Weights of a small CTC audio transcriber.
Model: 10.3M parameters, waveform 16khz input, activation star_relu, width 320.
Rows from block 4 of a small CTC audio transcriber, named by matrix and row number. Rows with one number belong to one neuron. Each number is 128 + 24 x the weight over its row's rms, rounded and kept within 0 to 255. All counts start at 0. Numbers have three digits each.
After each neuron's rows are labels from the 100 clips, of 14976, where the neuron reaches its highest value: "loudest" is the band of the loudest frequency at the time of the peak. Only what is clearly more common there than usual is listed. The data: read English sentences (LibriTTS-R). In brackets: how many of the 100.
# fc1: MLP up (model.blocks.4.mlp.fc1.weight, 640x320), inputs 107-213
# fc2: MLP down (model.blocks.4.mlp.fc2.weight, 320x640, transposed), outputs 107-213

fc1.625:128169138132162124151120098143098145161134126156098108153104107164127153136130141154147160188120134119149096121095141133141099120101120136098102139140146148103144068114124118130129190120169140150102168140089087166165111100140127133129166122118139168091136071157130125119133093171121128079122080137121138107119133131162147
fc2.625:145105140106110138113159094133114119116096105119125136127162128126131143128118131088085132136078143154132131120115104133135095123144119080157160109092118107127122116131120112149135148154092124115174183158116187097127168121093155134111107139129129121115147131144132131142084172141131126103157137125130150150111137120123127
loudest: 4000 to 8000 Hz (86)

fc1.575:154121145097130155153134135116149181156136153155117149134156142116125114151133126121167116113115134123110114105138078100123119134132099089107120099103109145130128098122124127136141157165066140124158123110109122109151164151132104162107117115154098130099109155127137159138106167109123142135135149110120114100149133146136131
fc2.575:143115135110142138117133140103150093153135128092142073115157162144134125129117142131122134149134127094199120110137160117122129095129086106153137138103123110121125155134107149135162083140106141137127098155125175133114126110109113080109121111112153120123134078150117092171116158152105140105126108150156109124140138122153153
loudest: 2000 to 4000 Hz (34)

fc1.183:166147104115093101102104123127147130113135117118178106114170108099180138132126158114137146135105130152185097122079116109161165092107107120097165150152097152125130112112113168103116127141138173104141152086107126118131123155144124163054147142137119143103093125150102119135114112150178119100133181140132098110095166115133127
fc2.183:243116158122115127084104111142126152150133121118170103102143111116108145141136183141139123139126165132128122136135091153115142163134099117134101136117082147132115108121141086133106152162125116159127135102117115135099135162129156124142127125139122149136117102124109120111148117143135121128148125145116105102129210185130127
loudest: 2000 to 4000 Hz (27)

fc1.267:152152144135117096141140080136103142109118123129167132143112133108136121123176136116129148138124117179102112135073142128124121115119098140122115099064130145160111128182156143152121141111099074151170144136126096135131180115131148124130122165126102141120124117147086124124108122138165119099123122120125123108083118124123159
fc2.267:153110137109128126111150110099116093115100164115120120153114156103172125152164104084155074110130135121107136141115144120151167136115126103131117132120130159108136101165156176126135137160120143085152131144133100087141132105171109119103144178128127137132125135134167164122116123083138113127126126152115101161108143120128103
loudest: 1000 to 2000 Hz (33)

fc1.172:141146169090153126135117119089138166140078135126104130158153126132108079159134124117137128145117130151139115086083161149122117102128114166099114134131079110140112108175106148146115104144112119150135120102086119125151123137134111133083122107138116127132130136185154083149098124088126089151142176142162134114140141160129170
fc2.172:170116135136141118135118165090085104130125129117127147142170144096103124110112111126147127130122118065123150160184125103128130180073110120156132118162125131118132110105129107131141148140105161157158142111117121145102106112109138084124200131148125107140089137106145157129139113160120159173161142142117124124160161112136156
loudest: 2000 to 4000 Hz (78)

fc1.282:153173146130170158152143050153128135145121102156158128154130138090200158152138110119150117123123141134136110132141112093134091106153128109132132171101135136100121143127100095154133118132115148151137106118142131122156147113117149121107187104131138148154166069159146160152100085126144086076126172095128122137106123139150110
fc2.282:099152167116144155121139131121150092125156162109071155134130095172129168129145101147093121149109138090147128151135147148081121090132128098122164137141155146121137158093117108149127130135143103122127143126140122146133152082110115128147105138150104168109105138138181141093158128154116163091153146117134155166187126055109110
loudest: 4000 to 8000 Hz (94)

fc1.65:156144177141091131145147118139116135159146135135166108141116080123130160110093118132146134138108122169120116159075120130134111165156085160109139160085151121134117154193165089147115154123124144168141121098130123116150133113129115087147140130137124119069178102110112102113106130090135142103085122109127131140155130165103110
fc2.65:089088130101088120151119136073120161092166120107142104157156119093129096138082127130122153121129173104133130179131121097124123134108144130110154127157112124149176132111154136165144128141114153171112102150150093116099098133161135134158113156116122164141110079100132145166154148145117110148119107125106133138174090099125094
loudest: 500 to 1000 Hz (46)

fc1.77:147114118164116098148150148142132163170137118168136108193142126110138175157117122122148114151129120143154128126093053129149166115125148146113136089060117136158111140109155121090117148113155139103136150116143109132171132122101131113118161150160136172148124114174086085121117132105081148140073146110109092119124152108130074
fc2.77:159146145090104105108153170109179134112107160126065100112126121116080094123115153138184159146142113137128151129186157115117110139121130111135135157143102126098106149072117138133114132148135136121135123100162112159124145090111123122149095129153143137087095143154132127152139150127134145153117088148115112104171137169107082
loudest: 4000 to 8000 Hz (52); 2000 to 4000 Hz (43)

fc1.595:143139118150149128156127137168115133147111101120148103163113091108158148198124109108078143123104142131106113135109136169160117098120154161120076111118150138152099137133142164139173135149180145139143104117137116137145140092144097129129112088125102079130142117170124094123118105142179115130089106117136129124142160131135114
fc2.595:182119149101130110133131146181116133144149155087117104177101122145134134134135158115147148139076124147135119080082099149117107160077112123129114126131095173094134100142117130128106158141130131117106159147092130101090117141144144130129134159093136150124114083118121134102125127119140132070114111139140124122104206150116118
loudest: 250 to 500 Hz (64)

fc1.263:119120134127127094156125115182137157177108121154118120154118125127118089189132126094152100149118144146205121098067140122100107147123163118078098114138158138108141129164120071115119135120171130138144161125117121118144121139162115118123172133130134114112133122146139084162099118142142152130110142135125150116166151139123115
fc2.263:105139162090140093131159132117148141150114131109140113122125197133131091101166127132164126120158106126128144152125098126176156187123135112096100075146088143123090151095096124137123160110116114155137120111121105154133133105142144152146164131139102115100113152098126089101156131134159080117157128124107140085140120122123134
loudest: 2000 to 4000 Hz (47)

fc1.244:125112158098130097144082141113158153130107117153125137130196116120150144127145121108132130108105120169151139153095124123170169094122115123149108121095093096050123089126094146080119126113142148114148145093148118132126106119108112126116144090136073145131154134139108083129055126141096138108081123113126134118092156138148145
fc2.244:123065131138114109139180135119150102133122100106127127159113122141150113101158126148146156145120124172125130157117115179115136183116167124159137160109112149133147092144087164099097125141171158120114178152126166106107090119140123126168101142175109172136130090085116132139134145152114124126140147175136128148113174141147107
loudest: 1000 to 2000 Hz (34); 500 to 1000 Hz (31)

fc1.235:150133122159167111091090109116161147152105138158156103134128113113129158098135100119097153133114173107137109181154154137189097128129117177131131103131115171104143101101153151128119166156110163121090097131138121130135138116158132104094127131159112095119150103122129076112120127123138139120149130090126104133173133137127129
fc2.235:138117132103138130115096132106156164157121073141145094127124121126168120118135134168137095142115164145120147186132178098128164174114123125142145131157152151164100130109126134126171104109144069132156152140107154123137147116108129110117131169158116107127107092158125139134130122125103104180077104117104121141115148123170173
loudest: 250 to 500 Hz (35)

fc1.27:147145192130167092080124114154135172157092148114127149118165134122131162118130117162128170139098159140133124140100117145156131151099131173143132108092158114122115140156116123118108113125154130147119121137171132105142120127128108152113113079154105144145143101107125133111057148116167126141127178096131125131112113141123157
fc2.27:128112098131147145119101169134111157128138099132130108133116152080159196127144124139151131135185162112096097155094101124097102120105151118183132151118116102125145144128137128164171126108119144133139082123116144151111134134118153164118160118126125129161114124140136107143175114127133101116121128140096139121120108087164153
loudest: 4000 to 8000 Hz (69)

fc1.207:126136168143085150119105097135129174112090121119110119085147106111135117148135150098089137144124176124134139132117166104175123082080168134126150129132124159151127137106083151096151168133149133118110112160114127115112093113117107143110103121080129176144107126150153140145110131128150148134123135136093111158169142133145142
fc2.207:094119145117173158126160108140153125114122116134097125139108105166159121112113138173070100160100136116142125111138139180109115146103148147109107107148164141123118163120095106082110132133168132124126133171105112147149124065104071164114105136127154131121086131146155104127128111117094171119091128118134136128132142111123084
loudest: 4000 to 8000 Hz (47)

fc1.205:168080126101142095134112120100138148124118085166180125133160130087137173140161153116124099158119104171176101159139154121105098156100111132115088140083082125137173126133141116112124173120139135156107105152111112124096116141133163134115143116157121143168140123133121102089129068152134111090154120143108128122131138144148168
fc2.205:153182125139093133116119131138114092145146168098135083101108170109100100140088155097151194118121118121095162107132148148163151130129075162159122111164132158112162115110141139158132130156072117130137169119140142123113096137127102144150110148115119131125134114108127126138167133125141104122134115123141129120163181132091087
loudest: 1000 to 2000 Hz (73)

fc1.347:159113180125139137151139102138099127129130113134147108092133106089133135121144145120149097131132099161115117111141102112087093112138118102075167139108099181119161142137125178158086106142134104117135147150081078176095118136129147135145088168119122143157129092146125117110105120191135128091071124141133106110184167137098105
fc2.347:160120127157138086148112145114119087144113125086142160097141159117157161110104123123113100146157129097133135147141141111116143117126145074141129103135103100106129110134110117160167114153108163119122112137104126142142099166127151135110081133110129107176115110132121159112157115148166152157110116147134103135099135150135097
loudest: 1000 to 2000 Hz (61)

fc1.353:140148135112162142147096104094099116138128136133140154096100134140128131109082162093114156140095096139120131116106163130102132119122100142118127188122109180072123077139129110111117140161092152145109112119097151144136123144123120111081147177151117069114140114113127119132144129101100150126103116130122115128085182138109139
fc2.353:140103148112089098159128102107159127088137116132132112072163130163125139095081105109138126173133175082099125139158144117129149146117189116141167097094104109119141123106091148126112138103141096191094139112127140162100132112127147132128099147145122151128141139110136170148157114114111144150153145141097141089144117106133117
loudest: 1000 to 2000 Hz (39)

fc1.303:139106148103129159153147077141133129112121098160141097156151084087167108155133152106179146132116109173115111130149115117103130161131102118122137181120103169164094147117172141161111116138152127108132119087135101129123129155129138157126156130116124092151131098173174169139125148121125108118171125100106163157141165172098125
fc2.303:147144118132144148175152149135092122127158113141140105107108124132152134115154126125131161139139137111117138121157108142112127128106129137153145063118135129162116124159154154170106118126110168113145134140187154094155148157120117143163110139084147152120093091129149134170119160138140150121070173113128147156124124109076136
loudest: 250 to 500 Hz (47)

fc1.463:166141145165147081134127087175155167189141111182145118125107127075149151139149087092143147160128105145105130132111113143148112115133140140113117127081097122141116160149147097100125131131124125152150146143126104172130121125082129122128174095125110139177152097166113125128114099104134121123121155113135103096108131132127137
fc2.463:118128137086157121122125131105140121109158108113099108117133104166143110144134129108117109136122135151135116127158163168098102104159115128140106122144111124153127110132096167138132114120141132128150090180143135143108122076099021107134096101141127133109071161123117130153133150111116122127152124173109129122146144141113091
loudest: 2000 to 4000 Hz (73); 4000 to 8000 Hz (26)

fc1.87:151137138158100155142139144120122170125096113139121124164101137134083146135162124102124134164125133152133121089087183125119155145117140103112142131068120149146130144150131134089123118119159139112134126128116124097114123123140103105086108124099121124149157123115148138177079110097108159178125132156167090133132139129121110
fc2.87:147134171108100118103184170056162085128106155131109089160097134128111071130139119139137100101158118104131165156138157137106147175102153122108140113163153172097167118149125132119125110177179142111122090124097122151107105103166103118137099146133140146146120163126136140134142122116078154145139080133128135152133144126097092
loudest: 2000 to 4000 Hz (87)

fc1.413:137181167146108104106109109094148166124106122127137160164151151127123129113130136132110129100136153127171127095132117151121148147086110160093134072108108095086079096140114148126113115124101082136126089111133092118151130115088152133142175098165103115101086157177116141110097120114122107081111154102115135129102133129138137
fc2.413:135123115118101126166138101114105088120108165144105117078091115117119147095156138140165136083148107108091151147143084136147192170120131101095142132169129116145156137131149130138155108159165173102121129149109107119151115115144100066132145144146142114106171131127136132125158138110109111103199130108086142138121118142105179
loudest: 1000 to 2000 Hz (63)

fc1.449:152119136102107114106132101075117138115099158154144143137136105112138119156113122135131192136084138117141138131104145106129121176119122141103137124125137144141101132157130080157113124161120101121141110136117114139120138157163111138097142116106092136136145099154146129148110159122099117119084098138150135160108162118154166
fc2.449:255127155115119118143108121139127123142147127114167109141136134094137119145131163115129128142119128135131118119116102143101128160131072126137122114135090163096124083141139101123117125140126111141133138126123126126103129154127131118122125130133156141117130059127123099131134126127131104132150132123116111104118181244130111
loudest: 1000 to 2000 Hz (43)

fc1.501:132104141203090146156125105156105195127078136107104162147146141102119145118120115109127137147121179116095123100114143147115102138073142177149114144095110134104140121148090123135141102114118130170097119125126124129151108117148098117059112109125100142092136122134159141101092147072153108154104161123103124110108123111150151
fc2.501:109141128124132108138146139142117161110121072118144088121176193080145131104127129123135157104177134107126143163145118137136144125124126122133132117105138093107112110090154132177150105082134171161144106144140137139093127117124176142148149125129132131156061109134134116107144116129115118168174137135129126119116075086140164
loudest: 4000 to 8000 Hz (84)

fc1.277:131127136146119096130113127112101149123108118110141138133124136123096137122174150101060084119106139165101154098075160155120144128118115141157139137076115101136155140156160180114103153112163127126083156138136120132108140133125110125105098111126113129114156112103132140146112142117110160153116153143175127090117141101124126
fc2.277:135107099137122076144123185101125103111108107143094148133157164131115113128141158100137114118162150075073195128148122070154132151101148127140147118152108145107139115125164110117146119113143111157084119113113119105111149118156113146109148134139125123166084090144168143153152144145136166129080129119132113131113110098131118
loudest: 1000 to 2000 Hz (82)

fc1.467:145149084168135155143107121101119120161085111132144164121116127112140113126116110097123080134120150119149145106143085122124174082112178168138142177114118153128133085124146162102152117095123124110099124092153078173160099126150123114092157065105133123105152118151147131135140136080092145133108142139155044099137145138124112
fc2.467:175139110159152129149093176136100119107122155130115172109084126127161177130108152149104141099115099160146127135079153122133103124130113153123123144160147123165076141157144134136111085137098113142176111123120106147098144105118096129127108093147140111134156115120129157119105106138157137121122141133103141136131141148135089
loudest: 4000 to 8000 Hz (26)

fc1.478:127138116174130096139132088135175155119127129121135112137127108115128160137162119088105124144111165114192112079140128133118170117131147069108148113128160133115128108132137102066087123108164128120097154136096132115142119134126134095133120107089156121121095100172095108114096139087101157134114099118121098132148116130121098
fc2.478:113168141107144143121073183139167128132123140122139132092115153110142116096101130144124117103138125122150154135180120132145146148136124125106141112125133133092106126121141115110128136132114127110129126136095147102097121095166149130154153140135111139158094127131137133118169141156108119143090134130115109076114150113104093
loudest: 4000 to 8000 Hz (47)

fc1.554:154117107159154102136128141121108117150097138138131116094102140125156100151141144129142107128117133137129155107102138124145141107145091123123158155108095121154105139142112164112117102111116111121116146073120109145167133147124062123081118129131169099159135101096187124158084141158142109111061164126136116130158139141150102
fc2.554:143146117117147138128096132118115121075124144110134107090105137124113104092133126133160135079116130101125131134094149104156073164106110137153138096135137116153135195139141145162114094105140110110132126119133115171064126145164140146112107178104101145107074114092194146143170122140133142129143121146131145143143142111135122
loudest: 2000 to 4000 Hz (49)

fc1.32:151165107130137055143156079128138164114123146154154129169112120102108117111147127110107149143103152167089112159145149098085119090137087144144130172113122121180131134134147144137080131083099121129162131127160112148119184149150164106122119129109113122133124112173074115118111120151152131121130152107114129116076115128123136
fc2.32:133095100094109145163131092092102074092116143130133089128103106124125153144160126134123131104130122164123166154150122089150162128147127154122099159164133118108165153156147179137156114147124135093166114105126134140105135127164096142123122132122156126119135113136162142144134162073099107126187122139131137131093134092147180
loudest: 1000 to 2000 Hz (45)

fc1.603:128115189117157129123123081168161125155131155140130107129142095097167123128114111101152133158118129111181129168100120129157100131125119135096135095130093162125104116156111118162102147173114120125109135091140123118151106149098127130137126145140133145166149085101157136124098116118145079152098125116144139145125155144141115
fc2.603:155134120075116116150106142115113089137095132128128160123107121140101128123157129128123105098143112138102156099112161114103109163105088083134120124098137086133135105087167127098109087090109148128152133127127112115128123159117139146104147130125126137144133128141105126136117120127100156140143165161102128148143121136116112
loudest: 4000 to 8000 Hz (44)

fc1.568:115130172147145140139092102116114168123048106129111126151166152099160147144120120121132086164127162125116126135109134107136076125094156143156129158100130122123133138130093114139150117100121127169104117131127100140158126115148090117079130107134072129166130102174144148130075139083120109149125162118103128136103110108143163
fc2.568:063127111126117160149106167136099137123167112136129116133146167093121154114101125129126115106180079077145156147154115142095132122162118134106154131127122102111127138083123091175153122094104149125155142147137125124089134136122155123159126103117150114121109120145115139124153149145119153135163161135117188124170100065113166
loudest: 4000 to 8000 Hz (59); 2000 to 4000 Hz (39)

fc1.109:142114117079113154211099139139106126132134102122165111142112156122152104107163141107129127104138130151098129124094093161071130138146109118140110153119096142084096129129121155136131156125152134136113131107126125104138129148132117125113146090101161126124173110155129105129116136116152059103168164143145124101065162139114101
fc2.109:108147172124147073086153148160168133142137153123125120115145108153142151120132125100129113117108100132098144134105165145133131148103114096115130117136122175156105104170165096140149172111126096142176141152111146151103120121153138116174117162163142118136145127108148137141119125118061185147132117153146137143143156130150111
loudest: 1000 to 2000 Hz (36)

fc1.476:128151138138108144146124117118109150166073101174099123116171127108134150169148108106104169155126153132153159147120132108119134147118117116126122122121108106090105149203127134110130107128132130163135124110156077126176146141145112179115155116090108147129137099134100144117052126130121135108128122115157089165136137131151132
fc2.476:091147136176110126115116111139126129131145128125165122091087115146091118101076149105092104081129129105109116177081141115137117106126117169133135134156111124104181131103135090111142124153102125104121166124092130141120156119139098141110142153189150117082136120133150105128185139103119115129159132142103163183125141145173089
loudest: 4000 to 8000 Hz (31)

fc1.570:142118141114100110125195124122127118120117124139156148148113142086115144135184119144108114122129165154122099110130106111123146103130101142138148150108135106137122150153187160096119135110147098122136123094127103157129150115122151117126158110142117112152109129148140151110132135126168096125163145129120129117110130124133143
fc2.570:128131152158210100152099129138096146166116194104110104135124141111127164130166084144141144161127096170129148150146192163168134147134175157112128115111117115137122145104102162156058109083144102166154133131123116150178120129141138089106144122105113122132151136136130091135125126072121149108115094120101129095132118140106163
loudest: 1000 to 2000 Hz (34)

fc1.616:151108162145186095111109119119160151105098113128141109107110159137108094102158126150114111119105133146127095104072127170112100139118114118138103117140107123110166097121125146083092140130113060124146126141107113176107145132110151118090146117106111099162125129141123066086121130121131127130126135148120108118127156146160151
fc2.616:181162125112151134170144143122130140158098094142122097076109122123129141106181139131125143148122172116116158142111151109095139148144132124165123125069157114111142167107167142131143088170149121111143118133105140127132169083096123098122086096139117145139101106111139125142145151161092171112146124141148098124134164119130142
loudest: 250 to 500 Hz (46)

fc1.24:112158124142147087111115101153145118123112097097148124132146118099116143181155132124118083103123149125127137132132101135151128104122120087141144135094126150127068137109138151114117141110142140138116132081146132116133110154097159147115149159121135147154157066168150137124090127091129117111111178050148090105120117127133126
fc2.24:056145149080155111129151168107108093126108113100130145082130120130112171123131129149139130110163121127099111151138126109176148155131145096157156117106123117132177118089108138155161098081149130151111114152148095112139089129132118148103132148148149155114132127154129160133142126138147139095110153143115101129152048124131159
loudest: 4000 to 8000 Hz (71)

fc1.74:148116100101117068171146131138105135129113107155170145133089104126137163131157136110100142122123161177142099150073121136108115122139082121115128146134090081144066161119129124127122115134110153135108161133118117142147155166100091121111135123118124146136122122122129158156096124146121127122073124106137110107098114201125109
fc2.74:255133146120131137125122135134128118142136121127164091149129129102137093129118142113134125133111128131141122101137106137080144169112063147134128118138103161120131095130134109140120140148127110134155133134103139137091143154108148138126117150149152144108114053095121098125156132114139113118154115115126101136127207214129127
loudest: 4000 to 8000 Hz (37)

fc1.79:146105121124146129121103133130110179129096140126123105158161138089129092131142119148118116181112131118107102160099119153139091136079142154156107104116124118144170108113124125150147144161133146137119145145125143136084079154164165159088123151132094138143087138181168138175117162116188113157140150150155138118105163133092134
fc2.79:138147173104098123121152127123146109157091139109110135114153147103151125092100143141180119091174099101119126102159142150134128111109160095102114112110142141126130116112151115150160108146150206119115145128124124166144136077108098125157146108164134139098104143129117145088120113154125107124166121112100115119183091144123106
loudest: 2000 to 4000 Hz (63)

fc1.9:143142131116113097130108165153122134109119129149124094116156115103174182150127162115144121102124134157067141078138128056089130162133091107124155141103120128141150096146138143163142150124134146119106092129081114171126126136166135121149110117138154104127075121097116138121152114124120156158136128149091089087120125123130101
fc2.9:112090110130137118121127107120112091094133144099123141164158102133140068147151104149098095155155112095155114109132137126138110112102140174108111123168131151091116136125116125127107139155121126115091169116145104132087099124090111122188119176110109154104150156143159124102073164181137147136126150115146155135156092156104121
loudest: 1000 to 2000 Hz (29)

fc1.196:153136153134142126101142125148093150181122167112134174120142120142156146165184143133058117127110194110195111118133117136179135126053153156124123145115131118159146122151123179125148131077105126113105111120117121087159108147145160137123130120147112118140076119146114137112108113101172096155089138130111124144140151116151105
fc2.196:145131142118106092179118125079172121124157141082137127103161165136161136132133126090122131118133166138132112095095160136082114126125140148154122088137161133158121120101120082107127157128146139114131115170123193148133103151136135116129159118137137151128120166163125152141140186107125132109130096144100142137117137170166123
loudest: 250 to 500 Hz (39)

fc1.506:147115101149131114132132102099138147127091081132099132116098106079106126141148169118123105095108156147120162137103132161081134142117137104110148169112119112120149070139095073154115130075158135149115155106159093162111131131132155149078126082127142145104143113121143121117096148135129158149135103116171121103132177124108100
fc2.506:108118155110091163120112142128120117097120152149101144133137157147125116098117160132108138105146149161132091102114121123102156134144124118115121129139134158154145133098131120156115108152171095096145158140154143130088135136166148203124145093126124147158120110130136166086147131090126119148152102121124142127197135132137119
loudest: 500 to 1000 Hz (41)

fc1.108:130133122073134156139115127093114133094146100131210115126143136122101124146113130107158124156135150133109137149125128080135093133119102098149126170099132126125125123128108151160136096140129138117167127131126121122120152121152140134117125139117157149143140071149155099139126114114135103154139163134151117095102145107079157
fc2.108:077129106175092156112107112155140113178165075153143172144145113107139123130102121118126141138141138112120143119148161170112150141125107123110114107113138153089138072169132128128138163113165158151101107149138105124155131128127081105149132141122166131100148139110113147115130117119106121118092151140146088137104132096162144
loudest: 500 to 1000 Hz (48)

fc1.482:131111116120121098117094127134094130121117159133123132181132121109113152105190108135128079140077119157119116094089135149087111097109127136131143103096122099127109117162105158076138161174138138105093153119140135149107137109109123113128147143176098133096141123145147134144136134091168136128091132136115152112073178120137147
fc2.482:143116130120151132095127182137149152097119176097124110114131132106145163109094139110154125178141171092096163143125112094135135139133109163122159122133117138095084141157168142104157115146152162134114137107144162111102123108148118094134154107149108125117151169146141137128166071143101149110114150176108142145127138138142110
loudest: 1000 to 2000 Hz (84)

fc1.622:140102165138103146106111111129129120133135150116140106173114076140152098137129124130136144111097106098130128118083113131136154175132099143092125102083147152131123103135168131100113162145160110139174127067075145108148088113112128125145133122137125143103119119121142122111110079095092125113096127082117138118160143157130114
fc2.622:142135158105161117124093105081091197111139132152152116169142151119092116116120100138114155117152096161123102116094147113172083188170106183127125142147140184114129115114115084115106109129143112168141151106120108094159102138088157171107123151136125138153157100124123118156123161119093147129147099129148130105119125156121134
loudest: 1000 to 2000 Hz (31)

fc1.544:182166124129144092154124078129134164131126148164096165125125143099105124099168128149134174141112146154120111158094155107138129141094106125145128176107090098154133149154119138175105131108102089139137109124178093154132166140191154143110114141121101127146115107120093129150096125133157117132142149117126134143080124116130128
fc2.544:152105078132091126116118148093134080104152139142157138122125081147124107188121125102070152126149129147172104147116128097094145097139154153126105123147183170114157134170140192169141133148134160089133081118127154121127131104154112131122154118142148131107143113152148139160137146098151116145155142114184124168131131117125122
loudest: 1000 to 2000 Hz (45)

fc1.221:122101115153099133124112084112118123138131145121104133157107122137122148114150080111138135123109120133143130132109130096112106144082125133082112156117119069134166132175150102143092128091104097163122125080147104182124145107100110112122133105099125166107172098147149136133057117150129119106100117089152138106136153112098139
fc2.221:095117122140096124164121100094116095108133155160115094111141148144095111107154142125162070120125131162114149162120097147119140133163195144139145118106121138130116143159138097137168122160130144093127134124121123107157111128161133138154111130178127146180108102128147118093139172121132134157170118157136138130139152087091180
loudest: 500 to 1000 Hz (41)

fc1.112:153116138119135110086140125142138134121119078226131132111175096137123154157133110105103093106106119175128114121118106124116112126133118117112117126132147087139118150181140140115181150134189120107078169081089113108113145118103112151117092122140105136122163132164126084152117144112118109119105131090149100101099119160102098
fc2.112:255123148120126129141113114140136111157155129096174106141129139092148105142112163105157127125114138142138124104126103148093133150152076113127122109128083162102128072143129111131121129150135125137123144131125130135095133165130136129128119137129154147118127069123114107122143125118133118129157110138119094119116219225122107
loudest: 4000 to 8000 Hz (26)

fc1.549:131132105094136129145164097097105127122129111139117131176100123133143132113168114161122086133099137155133133151120148150088104117149134125120099163109135112125089160158114131073104145108176117125124148126147122134171168115114113111126131101104125120089176112141094137123095142089126140115095125178160135132127139142103140
fc2.549:154158110125198103108162177141125175109084164137148120112088110087115105107145152125110132110096124116095119146153101112121101194154104143150157119118126144145152129125141151162157133129120139154137122189108135118109114107145129095157127151135139090146108116132144144122156069159137144115147156132140093139124120151125074
loudest: 500 to 1000 Hz (42)

fc1.245:203141115114089150111102126152146184133141140140119117146116085119114147149156136103077143136110138184156120089119127137130121119124114141130142148070112135128149111178128152133108159107147121132078135128152098133142106154115132147104155144090179111103122123116101145076091154106094108084139172094144105136144127138129116
fc2.245:255128155117137112139095110143133105132153120115165107132125135101138126139141157125141138139105134157132119099114096140088123161133061120132117120154108152087121093139131111131122127149120114134138144125109125125089145164127139126123115141137156131112131066128124091136149130126147119126153134118108111122114220219130105
loudest: 1000 to 2000 Hz (43)

fc1.381:157162109114154139108098126131128130137090158132123155119128124153148162137182119147129134146109152127126092139120177082107107136114106149156103157080133159134145080114110156164138182158090167100156127130177121079078119125120146151088137131157117112121144094144126129150078142131153104106144122126133085109102134121102168
fc2.381:110103091100089116110147098145097089115137128119161133120112163093130114110101119118138120128119159144097110158117073144145158114121161140141103150177114079119123123129156118104143139136109153113121085123170107131087137145136141131140133111109159107128150121132130159172128110085148115186154140160077175103107128129123116
loudest: 1000 to 2000 Hz (32)

fc1.119:144095126055145168134145126117138190130127095150168088131171134103126083118154129112122154164121174124125113142134126115099179119111082143126150132131076130156093155116115148114092096099135100156103129115125081159108139119132134105111118135125153100099124136122136054133120114124127066104112119130124066122108151145147091
fc2.119:118098105115133102140124130088129089127172184081166159109153155118099096068100120126152092123128149128109169168122113145152130122141153145087176126117112099137146118117118136130134128102107095107127134062110131132063136150166138145153135174157165113142112120108145121113157152129096155174144124144123110087130132109134126
loudest: 250 to 500 Hz (52)

fc1.346:133094167207168137144145084105107108100108112144130141106159140144143128154126113116130104149106160134169105103127115144112125094081153138143083142133148117119104163139091158103102132138147168163111109099152104135152145111111124131105130144111119129131126121107146161145115157099168143105107123121150152125162133133124192
fc2.346:100128105115124141131143120134186110138114115101127128106136118162099120149122155117119121164156169066125134110097138129116117137089147101152109087148099155120107172145166156101164124135157122143109127164139098169096099072133084129112102116130086150131104127125164153146140095140103151127156139128151161149172104141136093
loudest: 4000 to 8000 Hz (28)

fc1.624:142150161152119130118155080164123154170107156105110160105156118101154145152119103101087139124088195125171131135120162062134114130120152067134124113120154152130117100141080093138126161134138108154139127158114140094130105146093136143098130143135095117115096088123089145108126115152144133125103123060096115149141143155141130
fc2.624:151156137069139061132139160115127109123122132116085191088113143139133096101103142143118093095098107117117102141124157149121097175131145139134135123170129138120145119152125099130111131119150134159123097127121125192170183086135095123099125107166102108101105140151109108078197154101137131073131101131123143115131141116134084
loudest: 4000 to 8000 Hz (57)

fc1.168:134124137129132105097129137080113143110111141102128102120120154127082137138141134082128103148113072126130127107093142169168129114092128130107120113143138090122144089134111134122117111118115160142128173145123138129137134145092161156076106118088125107122108120126157125165096168139128132097175114164163135112145133121136184
fc2.168:140148144141113112201135124153142119109136137124121174133138101123085129118109145159119147135148149134131153113140126122122127125138131114107112124143147145152142106165136095127070139091140135192126106169157100107174159133079115209128121104147106079134117133094114136089134141078132152084085124107162115159126102128126147
loudest: 4000 to 8000 Hz (72)